From a checkpoint of a small image denoising autoencoder.
Model: 1.79M parameters, encoder arch mobilenet_v2, encoder norm batchnorm, encoder activation silu, encoder widths [16, 32, 64, 128].
Training: soap at rate 0.0027, batches of 256.
Data: trained on regions of photos with short descriptions (Visual Genome), 203450 training examples.
Rows from block 2 of the decoder, named by matrix and row number. Each number is 128 + 24 x the weight over its row's rms, rounded and kept within 0 to 255. All counts start at 0. After the name is the row's rms in percent of the matrix's.
# conv: 3x3 conv (decoder.decb.0.0.conv.weight, 144x144x3x3), inputs 14-20, a 3x3 kernel for each
conv.21 135 [138 129 136 158 115 138 126 143 122 118 139 147 143 113 116 148 119 166 112  90 118 129 116 105 115  91 166 132 137 127 165 157 158 147 114 101 102 140 139 132 125 122 124 149 120  90 111  92 132 112 175 114 105 124 113  71  89  88 144 146 109 109 137]
conv.22 147 [114 116 157 118 180 102 138 125 151 144 120 134 110 143 147 131 104 147 129 135 147  99 106 131 146 132 104 133 127 133 107 144  99 129 132 119 153 106 135 147  64 175 135 141 160 142 105 174 157 116  61 109 128 141 151 121 162 145 103 125 126 136 121]
conv.23 076 [ 95 156 128  82 137 119 129 132 128 140 122 140 126 107 139 165 142 146  97 110 126 150 136 133 122  97 132 133 150 142 142  85  95 141 148 154  96 156 147 153  52 124 150 106 152 111 127 132 135 107 116 137 139 182 100 134 165  97  63 144 143 138 191]
conv.24 108 [156  73 128 110 159 108 117 139 136 128 148 113 103 112 143 123 142 115 137 128 156 101 159 120 179 105 105 126 175 189 122 107  89 136 143 163 126 149 143 141 168 117  97  92 130 118 130 156 134 152 115 116 123 110 114 156 116 139 136 123 107 130 130]
conv.25 082 [ 98 151 152 129 103  73 102 168 140 159 118 142  96  87 116 144 151 141 145 145 169 103 130  82 132 122 172 122  97 116 132 160 150 121  73  83 110  69 125  91 184 122 140 129 100 159 151 131 141 135  97 131 118 146 128 155 108 143  93 156 165 111 152]
conv.26 135 [131 186 155 176  76 168 118 190 140  91 159  92 122 128 116 130 113 137 119 139  95 112 156  93 143 120 141 143 124 122 103 174  87 124 154 140 107  93 183 123 118 101 141 147 137 116 119  98 157 101 130 146 105 120 121 142 126 104 145  93  97 135  98]
conv.27 136 [161 135 177 137  62 117 146 143 156 111 159 111 112 121 126 129 137  96 128 133 126  94 159  92 150 124 153 166 106 160 116  82 132 118 159 150  90 117 113 114 135 164 146 118 132 126 141 135 146 120 119 167 135 132  95 138 119 105 164 115 101 138 103]
conv.28 053 [121 126 115 103 177 125 137 149  88 112  64 146 114 156 145 104  73 137 144  68 161 149 164 121 120 115 154 125 109 149 106 127 132 101 138 138 117 161 134 131 101 135 104 157 129 161 116 162 168  95 105 109 131 135 130 125 171 164  92  97 125 158 146]
conv.29 149 [162  84 126  87 140 125 157  99 139 117 126 137 113 153 173 132  92 101 111 161 105 136 139 134 127 137  98 126 149  93  64 118 167 132 133 103 123 163  81 101  56 190 117 126 114 143 106 131 128 153 101 116 165 136 107 158 115 114 120  79 128  94 123]
conv.30 060 [129  98 135 121 161 110 128 132  86 126 138 138 172  95 128  96 125 145 112  98 143 120 139 149 148 141  98  89 175 131 100 137 136 113 111 140 104 118 108 145 110 134 135 159  83 108 103 101 124 151 135 122 124 114 141 127 117 135 148 120 147 115 119]
conv.31 095 [121 127 107 175 141 121 156  89 121 103 141 123 167 127  95 115 125  83 159  96 139 109 102 176 109 168 114 135 126 114 135 145 128 133 109 136 157 138 133 119 104 118 121 162 140 124 126 133 119 140 132 165 118 109 155 138 142 126 137 140 139 123 134]
conv.32 064 [147  81 137 120 129 122  96 143 120 151 118 132 142 115 127 159 142 135  86 141 124 137 127 124 146 127 129 109 152 109 162  86 110 126 130 135 140 123 131 130 148 143 129  56 179 179 119 165 147 100 101 160 116 115 121  89 122 123 203 138 135 123 134]
conv.33 116 [102 102 145 137 160 137 152 110 163 141 148  80 123 121 114 155 129 133 130 106 173 136 158 117 146  81 174 108 154 163 125  95 101 102 131 137 126 129 135 143 125 144  78  88 132 101 182 136 113 169  96 140 102 155 120 121 121 112 130 130 111 128 121]
conv.34 090 [106 132  89 128 156 128 167  97 162 162 134 122 113 110 150 115 118 103 126 135 141 138  95 170  90 137 128 132 161 124 143  79 176 149 154 102 137 124 130 145 101 133 117 113 136 131 134 143 133 163 183 135 122 139 124 171 135 120 129  92 107 124 170]
conv.35 103 [152 111 124  96 107 106  79 131 103  83 134 128 126 126 155 142  97 120  87 188  69 159 132 182 115 173 137 133 120 114 118 123 159  90  98  85  94 125 176 151 132  91 111 127 134 127 110 145  56 160 144  95 124 117 134 155 115 126 143 134 148 141  99]
conv.36 058 [152 148 121  99 134 136 160  95 137 122 101 153 185 126 115 100 124  93 161 136 141 129 103 139 105 138 120 106 118 123 125 146 115 157 128 101 105 163 134 156 108 106 117 165 143 127 133 138 151  65 145 107 139 129 136 129 112 117 104 164 154 138 145]
conv.37 062 [127 134 114 165 116 151  98 167 108 115 103 147 133  85 129  93 149 136 161 141 124  88 112 131 165 134 132 132 132 131 143  85 162 125 137 123 106 130 134 165  64 179  99 121  98 146 177  94 119 136 118 119 131 104 128  97 137  60 182  77  86 142 125]
conv.38 099 [ 87  95 124 137 106 112 109 119 128  86 134  78 102 136 102 141 164 146 130 131 147 112 123  97 123 154 120 124 112 116 106 149 122  98 123 142 133 129 136 122 115 111 136 101 177 153 133 131 127 109 115  98 118 140 154  46 108 117 167 123 121 112 137]
conv.39 077 [151 110 161 116 141 110 154  71 143 111 147  87 146 121 172 137 140 116 122 105 124 150 102 150 125 140 147 140 152 124 107 195 130 146  92 156 185 118 101 110 121 137 133 146 108 111 134  97 123 163 104 130 103  96 137  90 121 126 141 149 138 112 127]
conv.40 093 [ 98 115 120 143 175 111 108 114 145  91 123 145 108 170 110  82 126 122 116 148 104 165 123 138 138 123 133 123 145 134 119 162 148 139  90 159 102 167 101 116 115 121 168 136 127 128 150 121 170 108 165 133 111 142 104 143 116 139  92 117 120 155 132]
conv.41 150 [141 146 132 104 140 127 183 126 151 137 114 137 129 138 162 114 139 111 160 132 144 144 105 149  79 130 138 128 108 142 103 155 145 137 121 107 133 137 115 150 136 129 108 104 136 123 112 111  91  53 138 131 141 122 118 151 120 134 159 135 126 118 127]
conv.42 061 [138  91 110 129 125 119 125 131 138 123 121 127 116 165 133 114  87 127 141 120 141 154 129 122 105 116  99 128 116 120 147 130 155 129 121 136 102 169 136 145 143 145 116 152 104  97  91 136 165 150 161 105 135 101 109 112 129 122 202  96 136  79 106]
conv.43 101 [151 133 101 153 135 125 137 141 122 147  98 147  91 124 120 113 146 126  85 151 112 138  94 118 175 123 106 130 109  64 105 113 112 159  87 153 109 114  59 120 134 121 148  88 111 117 146 124  99 119 193 112 115 125 124  65 134 133 140 130 132 117 115]
conv.44 146 [120 127 137 111 124 149  83 150 152 116 151 105 125  79 157 164 151 100 122 180 126 138 113  95 165 108 136 155 128 166 168  92  70  89 125 112 104 103 128 103 186 113 133 116 159 115 126 167  92 145 102 144 109 135  98 141 115 149  95 116 119 114 141]
conv.45 099 [115 109 141 154 148 130 136 119 135 157 134 122 105 106  86 109 122 152 156 166  99 114  89 125 149 133 130  99 145 124 170 148 103 147 133  89 160 110 124  58  60 151 109 141 166 133 128 139 176 167  96 163 130 110  86  98 152  84 137 107 117 144 129]
conv.46 064 [ 95 132 146 173 109 136 127 133 119  83 135 116 126 121 135 126 133 135 113 100 125 102 121 146 127 152 122 157  42 161 141 147 144 119 127 115 116 138 132 129 167 123 149 120 153 137 135 129 129  83 139 146 135 100 157 119 167 143 108 134  90 123 125]
conv.47 058 [108 156 119 128  98 132 117 150 116  63 156 127 146 115 134 159 128 137 152  62 158 104 189  87 149 150  96 113 121 107 103 164 154 130 146 115 146 112 122 108 164 147 123 105 148 171  92 168  82 106  89 145 123 122 112 136 132 134 127 138 162 121 134]
conv.48 132 [120 137 128 149  75 160  70 106 108 134 118 123 132 101 122 143 150 152 126 120 122  88  96  99 136 132 111 135  69 166 125 204  85 136  51 149 104 131 127 142 126 132 111 126 109 128  95 118 102 119 108 122 122 133 117  89 138 165 106 155 142  98 134]
conv.49 078 [156 119 121 104 108 146 134  99 126  97 132 147 120 155  81 130 108 131 126 146 114 159 114 147 110 126 133  88 127 114 152 119 141 147 111 111 166  92 146 167 112 101 115 178 128 162 136 114 159  86 135 144 171 147 138 112 112 139 174 106 135 112 123]
conv.50 101 [128 148 121 116 115 184 124 117  94 104 211 104  96 127  90 148 134 136 126 137 103 138 157 129 107 145  90 139 171 116 103  74 137 151 143 110 152 114 142 137 159 155  83 116 121 120 131 120 124 113 116  95 131 112 121 123 176 136 176  98 146 102 159]
conv.51 055 [167 116 109  94 177 128 121 147 136 128 137  99 158 173 127 110 135 107 184 172 123  99 120  62 151 156 121 151  94 154 139  77 129 150 128 159 115 103 130 141 100 122 136 122 126  98 137 124 123 129 108 127 133 122 134 159 168 157 114 109 125 157  93]
conv.52 145 [111 128 128 150 132  85 137 144 135 117 144 119 135  91 135 128 140 137 125 134 126 122 128 171 110  92  92 119 164 136 147 113 151 126 143 121 130 138 105 160 144 141 111 143 131  97 114 141 111 141 112 171  43 130 101 156 112 157 160 105 116  78 138]
conv.53 077 [143 119 129 126 140 114 149 119 103 146 134 143 135 132 138 126 145 174 143 110 148 137 143 173 115  82 142 133 154 129 153  76 128 134 167 102 123 128 120 148 163 106 122  85 126 145 100  83 107 131 183 177  58 133 142 131 194 128 113  90 141 119 217]
conv.54 089 [157 104 133 113 131 143  67 166 104 173 146  90 129 108 120 132 113 154 140 127 132 116 110 131 164 138 150 142 111 142 119 161 137 155  77 158  98 119 118 107 163  95 146 144 126 118 104 136 116 177 135 125 116 171 125 133  95 133 120 136 145  90 136]
conv.55 119 [146 134 142  69 157 166 119 111 129 131 124 128  77 131 116 137 141 134 148  83 140 168 152 131 106 124 136 159  96 108  77 130  87 125 130 138 133 130 103  83 188 117 115 122 134 107 131 121 130 126 120 141 110 119 126 120 159 130  93 146 141 146 109]
conv.56 073 [138 155 101  85 132 146 175 115 146  92 135 154 139 131 136  86 134 126 128 135 111 132 132 132 113 119 126 119 142 103 122 118 118 103 151 119 110 138 123 121  62  94 148 117 135 113 113 138 110 169 126 147  74 148 174 111 131 122  88 114 177 120 150]
conv.57 079 [ 86 140 183 152 116 113 121 195 120 112 117  91 106 129 132 123 129 105 133 132 144 167 148 115  80 137  98 109 149 138  92 108 122 136 131 142  74 139 110 145 126 127 123 125  98 110 159 120 121 149 158 123 134 121 130 154  89 198 118 166 107 129  97]
conv.58 088 [155 122 156 147 162 128 101 133 130  86 128 153 149  93 151 119 125 120 123  99 131  85 119 135 118 169  71 139 129 140 131 132 163 106 127 112 111  99 127 111 122 130 122 118 156  93 162 106 139 182 150  97 141 133 138 121 118 128 131 195 162 108 117]
conv.59 085 [ 97 119 133 134 182 115 142 135 113 144 103 121 104 141 161 167 115 130 147 110 129  99 156 157 108 131  76 113 138 113 158 108 140 110 130 132 163 106 102 164  93 158  96 168 126 128 111 122 106 127 122 124 147 123 135 152 102 116  69 104 103 161 143]
conv.60 092 [109 176 108 133  69 122 130 105 141 130 124 134 102  70 117 113 109 163 125 123 171 144  77 137 106 199 151 156  82 131 164 184 123 140  62 160 125 127 128 134 168 120 129 145 152 153 146 121 121 113 149 109 159 154 122  76 160  83 160 143 141 112  79]
conv.61 085 [123 159 102  97 106 104 121 120  97 117 161 118 127 126  91 138  99 127 122 160 127 148 146 130 205 144 152 132  88 150 109 169  94 113  95 120 117 118 134 144 140 154 133 147 117 115 116 144 139 145 101 138 128 101 106 145 146 128 161 132 118 141 130]
conv.62 060 [125 114 128  90 110 119 153 150 106 134 111 131 111 148 147 106 140 117 119 112 136 152 112 119 126 127 110 142 184  97 124 113 149 119 151 140 145 124 122  70 202 128 147 130 139 107 176 115 152  85 151 116 146 111 113 142 148 148 141 125 125 150 118]
conv.63 144 [132 131 147 157 121 149 123 124  84 110 146 127 133 170 131 123 116 112 107 152 102 109 152 115 152  85 147 134 107 131 131 168 118 119 138 168 147 120 123 132 110 113  99 180  97 161 114 125 123  87 129 124 179 134 130 164 107 110 107 103 147 138 108]
conv.64 096 [121 120 151 133 153 143  95 162 107 114 138 122 134 118 103 174 136 132 151 112 144 133 136 119 145 130 132 106 186  96 147 176 186 105 171  69 108 132 137 117 134 100 106 127 111  98 198 115 166 175 122  96 187 115 138 140 124 151 142 144 138 164 115]
conv.65 122 [ 93  91 109  93 165  92 126  95  96 141 114 130 117 162 156 155  93 118 139  92 146 108 123 111 133 129 138 135 178  72  66 158 154 174 111 147 127  94 123 132 165  89  97 129 118 141 108 105 104 164  97 123 111 126 127 140 100 157 102 156 111 180 112]
conv.66 127 [139 100 137 155 110 127 125  95 113 137 110 139 159 151 103 125  65 120 123 116 128 123 152 130 100 152  93 119 167 143 148  88 118 144 151 129 115 166 134 134  93 119 127 141 115 102 104 158 109 160  97  82 160 119 113 153  85 120 114 175 121 134 133]
conv.67 064 [112 127 143 157 122 129  93 116 131 134 141 141 114  91 112 148 135 147 137 149 107 101 119 136 132 154 101 114 146 135 176  92 123 103 163 101  67 194 114 177  84 161 135 125 101 106 152 137 128 148 118 135 113 148 172 167 109 116  84 130 121 123 106]
conv.68 100 [157 111 161 126 104  82 141 145 165 114 126 135 111 144 121 147 124 136 122 145 121 157 151 145  79 154 111 122 150 130 143  72 141 139 166 109 108 142 124 116 150 108 100 160 119 143 166 126 136 145 139 129 123 147 130 107 121 127 154 123  94 128 137]
conv.69 102 [119 117 110 166  63 122 133 139  87 141 120 110 132 162 112 153 131 166 142 114 146 122  95 144 131 176  97 143  72 162 150 175 101 169  55 140 152  96 104 120 113 158 171 110 121 128  99 108  90 100  96 133 115 101 161  83 120 146 147 113 150 109 116]
conv.70 065 [130  85 155 114 171 124 129  93 147 124 119 162 136 120 133 195 150 121 122 130  97 162 115 144 120  97 125 102 126 134 150 154 103 170 144 116  97 101 132 111 118 126 131  39 178 128 143 100 101 138 159 132 144  80 115 136 133 149 116 137  98 141 145]
conv.71 119 [138 101 138 129 111 139 116 128 137 142 118 144 134  70 151 164 131 126 127 172 109 113 120 141 140  99 141 126 150 135 129 100 130 136 143 126 128  97 129  97 151 125  94 128 138 133 131  97 130  91 146 148 118 130 133 128 140 136 120 134 155 116 152]
conv.72 126 [102 125 145 133 129  99 124  95 135 142 113 144 125 128  79  98 159 135 124 115 149 133 160 128  99 155 131 109 168  97 111 146 105 175  86  98 140 145 147 126 115 144 134 108 128 141 138 124 133 120 136 109 145  83 148 139 123 151 108 114 113 190  95]
conv.73 056 [125 175 123 147 132 144 100 158  98 146 179 106  86 135 133 160 116  98 118 165  91 110 114 128 154 171 162 172 117 114 132 126  97  98 129 127 136 117 116  76 113 146 134 106 112 149 139 116 131 141 134 148 160 112 136 143 152 127 148 114 151 141  99]
conv.74 105 [130 127 126 134 105  77 128  83 149 115 123 174 130 126 115 144 117 165 136 127 159 114 187 130 102 144 107 136 126 140  96 136 166 111 111  89 105 118 143 157 120 122  98 100 127  99  89 117 108 203 114 110 106 153 141 140 155 126 135 185 128 125 172]
conv.75 148 [140 117 153 126 128 132 175 113 118 179 107 110  86 148 132 108 124  84 136 125 163 144 106 103 150 163 144 117 163 133 156 114 104 149 116 156 118 167 113 183 117 116 106 102 130 153 133 139 110 110 133 130 116  97  86 155 123 143 141 129 122 139 148]
conv.76 127 [100 138 126 172  96 143  97 144 120 155 105 151 112 106 125 162 119 142 141 128 119 129 103 168 140 114 173 150  99 130 109 144 137 162 115 112 132 133 127 100 178 112 121 124  96 118 156 107  81 138 199 156 114 116 123 119 144 127 132 135 125 123 152]
conv.77 056 [126 103 118 113 167 132 156 105  87 124  90 132 130 149 106 102 135 154 137 139 106 172 103 112 130 137 172  98 110 123 130 136 108 134 124 118 158 117 114 105 151 124 112  96 129 110 119 134 106 118 140 136 121 139 161 160  81 121 145 140 160 124 130]
conv.78 067 [154 121 113 127 146 106 116 131 139 147  62 140 133  92 172 144 103 110 129 154 135 166 117 120 134 118 159 144 159 138 109 147  73 117 131 117 121 126 130  96 135 131 114 155 112 124 107 135 117 126 135  90 123 116 146 162 171  92 143 141 167 111 136]
conv.79 082 [135  57 143 157 128 136 149 106 136 116 157 164 150 131 110 136 134 133  94 115 142 173  86 165 125 124 128 145 164 158  80 178 103 100 132 100 130 130 172  64 123 104 140 150 140 135 115 135 144 121 163 114 139 135 130 179 100 128 134 121 127 128 129]
conv.80 134 [166 120 143  66 190 132 140 123 120 119 167 116 139 171 134 108 101 131 140  99 123  80 139 111 153 117 148 115 126 157 200 156 129 109 119 136  84 124 136 157  90 122 100 134 143 146 118 121 155 120 138 118 150 130 122 146 126  83  98 151 111 137 146]
conv.81 132 [ 99 173 149 156 107 155 121 148 146 163 174 133 108 146 123 110 163 137  97 135 122  95 120 132 139 133 133 119  90 121  89 167 107 128  97  96 138 103 140 119 118 142 137 159 111 139 125 146 153  94 142 128 148 132  86 146 103 127 147 155 141 110 107]
conv.82 074 [174 134 146 104 123 144 159 103 162 109 139 118 129 117 153 140  93 101 153 153 112 103  93 179 136 155 118  82 161 115 174 118 134  96 117 100 148  74 142 133  76 117 148 109 127 133 141 107 141 127 123  90 124 135 145 129 108  83 103 143 155  70 130]
conv.83 081 [101 122 128 142  92 151 117 105 140 127 120 118 110 163 160 150 131 119 143  84 138 116 105  74 135 136 116 131 135 105 141 153 111 137 134 147 129 155 139 115 139 155 138 137 100 165  85 124 123 165 104 151  92 138 170  79 139  97 153  86 155  99 169]
conv.84 100 [129 139 103 115  82 117 147 110 156 144 141 152 140 141 155 123 137 127 131 129 130 136 102 129 121 147 125 137 132 132  99 138 155 119 165 110 123 118 118 127 166  89  87 131 111 130 131 159 166 147 144 123 124 129 133 120 129 134 146 105 134 136 157]
conv.85 087 [128 177 109 141  59 134 129 121 127 156 103 107 162 117 123 112 119 133  77 189 107 119 122 132  60 160 120 139 104 121 105 140 115 159 137 127 131 109 107 120 163 123 127 129 124 128  99 166 140  99  88 122 120 116 157  96 133 161 123 104 144 116 123]
conv.86 102 [ 93 112 148 124 115 113 185 100 155 145 164 140  86 152 121 125 142 134 141 155 145 137 148 121 155  79 160 123 114 133 117 107 167 175 111 170 192 121 133  81 129 107 163 135 134 154 115 133 112 104 111 139 135 120 148 145 138 121 166 121 102 124 115]
conv.87 053 [147 105 119 152 105 130 127 111 160 137 113  85 109 118 149  95 187  92 140 121 146 112 119  94 134 128 129 123 132 167 128  83 115 120 108 159 128 150 136 124 137  90 143 157 115 123 136 100 111 135  86 133 105 136 125 139 125 153 118 113 142 142 117]
conv.88 060 [129 152 143 157 114 132 133 122 117 157 132 103 125 155 128 142 110 142 126 129 122 181  94 115 121 135 138 126 115 133 135 140 116 120 110 147 162 109 133  88 110 110 158  72 145 129  87 125 118 139 150 127  73 123 107 114 117  85 112 154 137 100 142]
conv.89 057 [154 124 161 101 143 101 156 113 155 173  87 111 129 131 166  99 100 132 121 119 117  95 117 155 112 162 115 126 164  83 100  99 171 131 135 123 141  94 126 125 189 106 102 146 170 124 142 138 108 131 109  99 126 121 165  84 135  94 139 125 120 111 146]
conv.90 058 [126 178 137 125 120 116 116 128 131 123 156 151 126  98 120 106 196 109 100 183 109 121 120 118 132 124 133 144 123 132 106 137  90 157 127 145 127 118 104 137 130  94 117 129 121 102 129 151 126 107 118 123 105 133  90 162 115 145 135 140  77 164  88]
conv.91 057 [169  80 136  95 172 102 137 128 136 139  99 129 111 134 134  95 131 177 153  97 151  94 150 129 149 145 137 126 125 157 147  94 154 127 107 100 122 170 117 140 115 128  93 129 106 131  77 168 142 160 101 119 109 158 131 119 129 118 120 138 113 154 129]
conv.92 103 [124 141 100 186 136 107  89 134 126 130 165 140 143 125 163 102 129 153 138 106  75 150 125 121 119 118 150 126 130 131 117 119 128 114 106 113 119 134 120 139 149 141 159 124  97 107 171 131 127 165 155 112 127 137 162 142  98 139 106 140 138 124 125]
conv.93 105 [121 122 108 116 117 131 149  88 126  96 133 116 123 111 151  99 123 109 135 138 114 128 161  98 150  93 130 116  99 111 139 183 119  84 124 164 151 131 139 104 171 102 135 127 147 127 134 111 137 155  97 122 131  95 117 127 161 130 152 108 128 152 150]
conv.94 074 [109 124 148  74 166 116 113 149  89  78 139 107 135 127 159 121 138  93 112 120 154 154 140  74 106 153 103 191 144 130  88 153 119 131 118 134 110 129 168 163 152 150  83 170  91 109 101 138  95 197 106 148 120 137 106 144  95 113 140 108 140 123 129]
conv.95 098 [134 159 134 133 129 162 124 125 126 121  91 183 176  99 101 124  96 134 161  91 118 150 103 148 155 133 126 161 106 144 109 139 147 148 125 122 140 126 144 104 172  75 122 120 149 141 165 138  85 199 151 114 144 127 132 135 143 157 128 143 119 130 147]
conv.96 127 [107 143 117 158 158 118 155 126 116 114 129 121 109 134 131 103  97 129 123 106 144 162 131  80 131 138 143 121 138 119 165 113 169 130 137 130 182 122 122 171  93 119 131 123 130 166 134 116 200 135 125 147 125 142 121 123 136 150 141 140 137 122 143]
conv.97 059 [106 175 120 177 100 117  85 132 175 149  93 147  89 107 164 149 120  78 107 136 128 157  96 143 151 152 134 121 164  88 129 126 139 147 139  96 153  96 147 164  86 133 137 127  96  68 143 135 157  89 127 105 125 109 150  95 170 136 145 100 156  86 196]
conv.98 073 [112 134 109 153  57 169 102 153 132 112 128 131 156 117 101 123 111 137 114 160  96 149 109 159 100 131 151  87  69 144 201 146 126 101 100 122 103 175 132 156 102 166 145  98 108 118 128 129 156 117 133 152 132 135 125 114 113 133 124  93  92 149 125]
conv.99 067 [151 124 141 125 129 111  81 167 107 127  90 170 109 151  94 123 121 141 122 157 127  92 171  67 135 110 109 141 115 152 110 176 109 144  95 134  87  76 181 165 126 102 115 131 166 143 117 114 129 146 104 125 138 103  87 189  84  99 116 173 133 134 110]
conv.100 083 [ 95 135 141 139 138 135 120 141 138  98 159 127 165 115 135 102 130 141 135 131 115 112 158 109 154 130 126  60 168 120 165 149 132  96 145 152 144 121 141 203 105 135 159 138 185 103 163 126 132 126  89 147 122 137 113 132 124 121 105 116 105 137 131]
conv.101 056 [130 136 148 111 117 140 123 118 160 153 130 147  94 118 124 132 139  92 149 127 162 130 131 111 123 169 141 114 141 127 164 161 121 131 132 126 137 117 169  68 166 103 139 116 151 119 133  98 143 175 136 117 123 110 114 145 137 170 113 120 114 141  94]
conv.102 091 [106 160 155 122 123  97 127 105 124  88  97 120 172  91 187 134 106 105 145 149 165 129 105 108  94 127 169 123 160 103 113 117 134 111 155 115 136 146 123 131  98  72 123 143 132 131 131 112  96 133 150 109 115  98 139 152 146 143 101  91 116 154 116]
conv.103 074 [139  75 120 133 101 134 110 110 109 104 153  99 144 128 129 170 144 129 104 135 107 127 173 154 139  93 135 139 107 160  73 162 160 148 128 126 106 136 137 146 101 145 120 132 175 110 126 139 124 165 138 153 117 157 127 114 108 170 127 214 117 130 118]
conv.104 147 [108 170 128  88 131 142 108 140 134 121 145 151  70 129  76 161 141 115 120 128 136 118 155 119 112 152 111 110 115 142 168 143 141 129 157 116 160 110 133 125 154 118 147  97 149 121 127 107 154  97 152 114 164  97 111 130 135 134 122 119 145 141  91]
conv.105 092 [106 164 111 135 116 134 126 171 107 160 135 144 167  92 127 111  99 127 123 110 174 142 109 153 171 113 175 132 121 106 158 151 159  99 123 106 109 103 122 156  98 139 117 152 145 168 114 110 106 136 138 135 146  92 135 102 143 109 135 111 139 143 114]
conv.106 072 [153 131 125 131 126 149 150 119 144 128  96 128 132 129 113 125 148 146 117 128 139 118 106 160 117 129 114 129 124 152 129 113 139 147 150  99  96 145 124 143 152 124  82 130 108 136 115 120 164 137 116  92 160 159 120 148  99 119 137 111  92 163 123]
conv.107 116 [100 117 119 122 128 164 106 120 148 176 164 124  68  91  94 132 175 136 135 149 112 152 162 134 125 111 145 130 123  99 142  97 109  95 158 144 132  45 151 146 141 173 143 106 130 150 137 103 139 182 126 126 139 146 133 131 111 163 122 145 107 135 141]
conv.108 090 [116 121 118 102 153 111 125 121 122 122 146 141 105 119 154 143  97 114 165 109 158 130 131 160 136 115 149 112 130  95 103 196 112 130 147  98 122 135  89 128 157 129 130 133 101  88 159 122  86 153 146 108 144 104 139 174  80 124 109 116 109 166  78]
conv.109 140 [138 166  82 129 104 138 130 161 120 133 164 137 153  24 177 107 137 117 148 121 150 115 149 135  82 143 119 120 177 126 186 119 118 130 132 135 106 169 119 110 170 105 118 124 147 104 131 122 135 114 122 130 121 131 187 134 131 121 134 130 130 175  91]
conv.110 131 [113 107 125 107 150 150  90 180 108 106 155 120 127 175 132 139 104 151 120 139 134 112  94 139 162 109 141 134 118 131 121 106 149 115 112 136 137 106 156 111 143 116 137 131 109 124 127 140 169  92 152 134  97 119 152 119 128 118 134 102 165 110 148]
conv.111 147 [167 124 150  98 204  81 165 118 153 141 141 132 140  75 142  98 168  94 168 128 113  91 126 125 106 132 108 110 132 115 177 129  97 126 103 146 179 101 137 125 134 110 149  96 107  99 146 153  50 135  77 106 125 109 129 112 130 107 176  78  92 139 122]
conv.112 072 [137 139 100 102 105 165 128 142  98 132 157 134 123 183  90 132 140 112  98 141 115 135  95 156 115 115 143 148 114 109 102 190 111 127 138 117 123 120 112 101 202  84 125 108 134  92 160  82 176 106 177  86 141 122 105  88 133 118 108 129 131 127 131]
conv.113 072 [135 117 118 125 143  84 137 150 114 146 146 103 108 110 135 170  80 132 136 131 118 115 115 133 142 105 141 106 171 106 179  54 147 110 143 101 151 159  93 118 169 122 143  90 171 154 119 141 113 172 118 136 142 141 141  66 109 138 156 156 128  96 150]
conv.114 082 [109 160 122 116 130 143 164 183 125 109 157 144 150 111 147 134 122  88 116 134 133 139 130  97 137 105 199 152 109 145 123  88 148  83 138 122 121 121  96  92 168 137 148 129  98 132 141 145 126 127 132 134 130 129 117 123 154 152 161 121  84 150 148]
conv.115 099 [114 137 143 117 116 129 121 168 105 135 112 137 145  88 142 154  93 134 126 174 134 167  69 175 109 159 100 138 125 161 101 114 100 134 111 137 111 111 126 110 157 119 120 105 147 127 127 160 168 126 138 131 122 145 119 159  62 100 129 126 169 121 119]
conv.116 083 [138 103 135 122  92 146 148 135 161 119 101  97 140 122  96 167 140 124  84 145 118  89 196 112 171  91 132  99 106 153 100 159  86 144 137 104 120 131 143 115 123 127 106 120  92 159 102 151 112 130 101 110 132 149 136 114 129 116 114 151 139 109 148]
conv.117 059 [128 143 161 170 113 137 141 115 134 202 101 161 146 127 123 154 129 133 169 123 167  99 116 146 113 129 115 114 145 144  99 152 123 127 151 134 165 106 122 138  93 136 178  91 147 104 135 154 107 158  74 139  88 139 149 142 160 149 114 121 128 146 112]
conv.118 065 [148 155 126 123 128 128 112 170 110  88 175  78 175 119 163 104 126 127 152 147  86 131 161 113 166 123 100 131 163 147 134  84 156 111 161  95 139 129 114 124 113 150 123 130 103 131 161 124 166  73 162 124 152  94  96 154 114 155 105 110 119 135 164]
conv.119 085 [120 103 115 129 107 147 139 136 132 146 184 113 148 125 126 131 125 118 146 135 142 127 123 161 124 105 116 128 157 130 152 108 163 144 126 150 122 134 101  98 105 146 168 121 108 143 154 128  71 169  83 126  89 189 171 141 153 135  79 137 106 196  85]
conv.120 092 [157 127 144 142 117 131 107 132 115 155 105 133 139 160 120 175 108 121 138 109 137 105  76 143 166 131 159 157 128 143 141 125 123 122  66 116 141 100 125 151 109 119 142  89 128 124 146 117 130 109 147 113 143 102 131 118  81 156 143 162 144  78 109]
conv.121 059 [ 96 100 144 123 152 130 125 165 101 158 124 125 110 136 104 148 165 126  86 139 121 130 108 105 113 155 123 155 108 138 100 133 145 117 118 177 123 133 121  92 129 122 135 125  93 115  91 101 121 167 126 132 119 140 125 115 113 112 137 168 157 131  87]
conv.122 083 [114 143 131 107 100 152 150 128 140 149 137 110 105 128  96 153 108 133  99 116 146  79 204 129 115 128 115 156 148 122 166  72 143 106 125 127 143 101 180 139 105  68 123 124 136 112 113 130 134 178 120 156 105 131 112 146 137 109 125 139  96 138  99]
conv.123 054 [125 139 115 125 119 162 120 152 152  99 129 136 155 166  75 137 152 141 159 105 163 105 160  97 150  98 143 132 147  96 113 141 114 124 148 137  88 136 115 120 124 148  94 136 123 131 155  87  97 139 154 127 114 125 117 141 112 100 143  92 127 165 143]
conv.124 133 [129 148 110 151  93 153  99 206 104 148 166 131 110 103 114 168 183 158 119 152 117 142  96 137 124 113 118 133  78 127 112 211  89  92  37 119 100 131 109 155 157 143 121 120 110 120 121 120 108 111 145 120 120 119 126 116 136 105 159 148 133  75 129]
conv.125 094 [116  98 150 146 174  85 148  86 161 100 159  87 135 144 119 132 122  83 115 147 125 149  65 176 141 130 106 150 147 115 148 142 115 130 118 114 165 115 107  94 125 196 156 125 133 122 126 158 129 199 121 113 140 142 108  99 133  92 127 135 136 138 101]
conv.126 097 [109 112 144 126 138  93 148  79 164 148 156 123 115 165 123 135 140 168 124  99 108 106 123 108 147 127 131 104 158 116 111 168 165 149 153 137 153 127 138  88 170 126 133  99 147 119 137 105  73 147 134 124 117 133 156 132 131 128  75 145 113 184 101]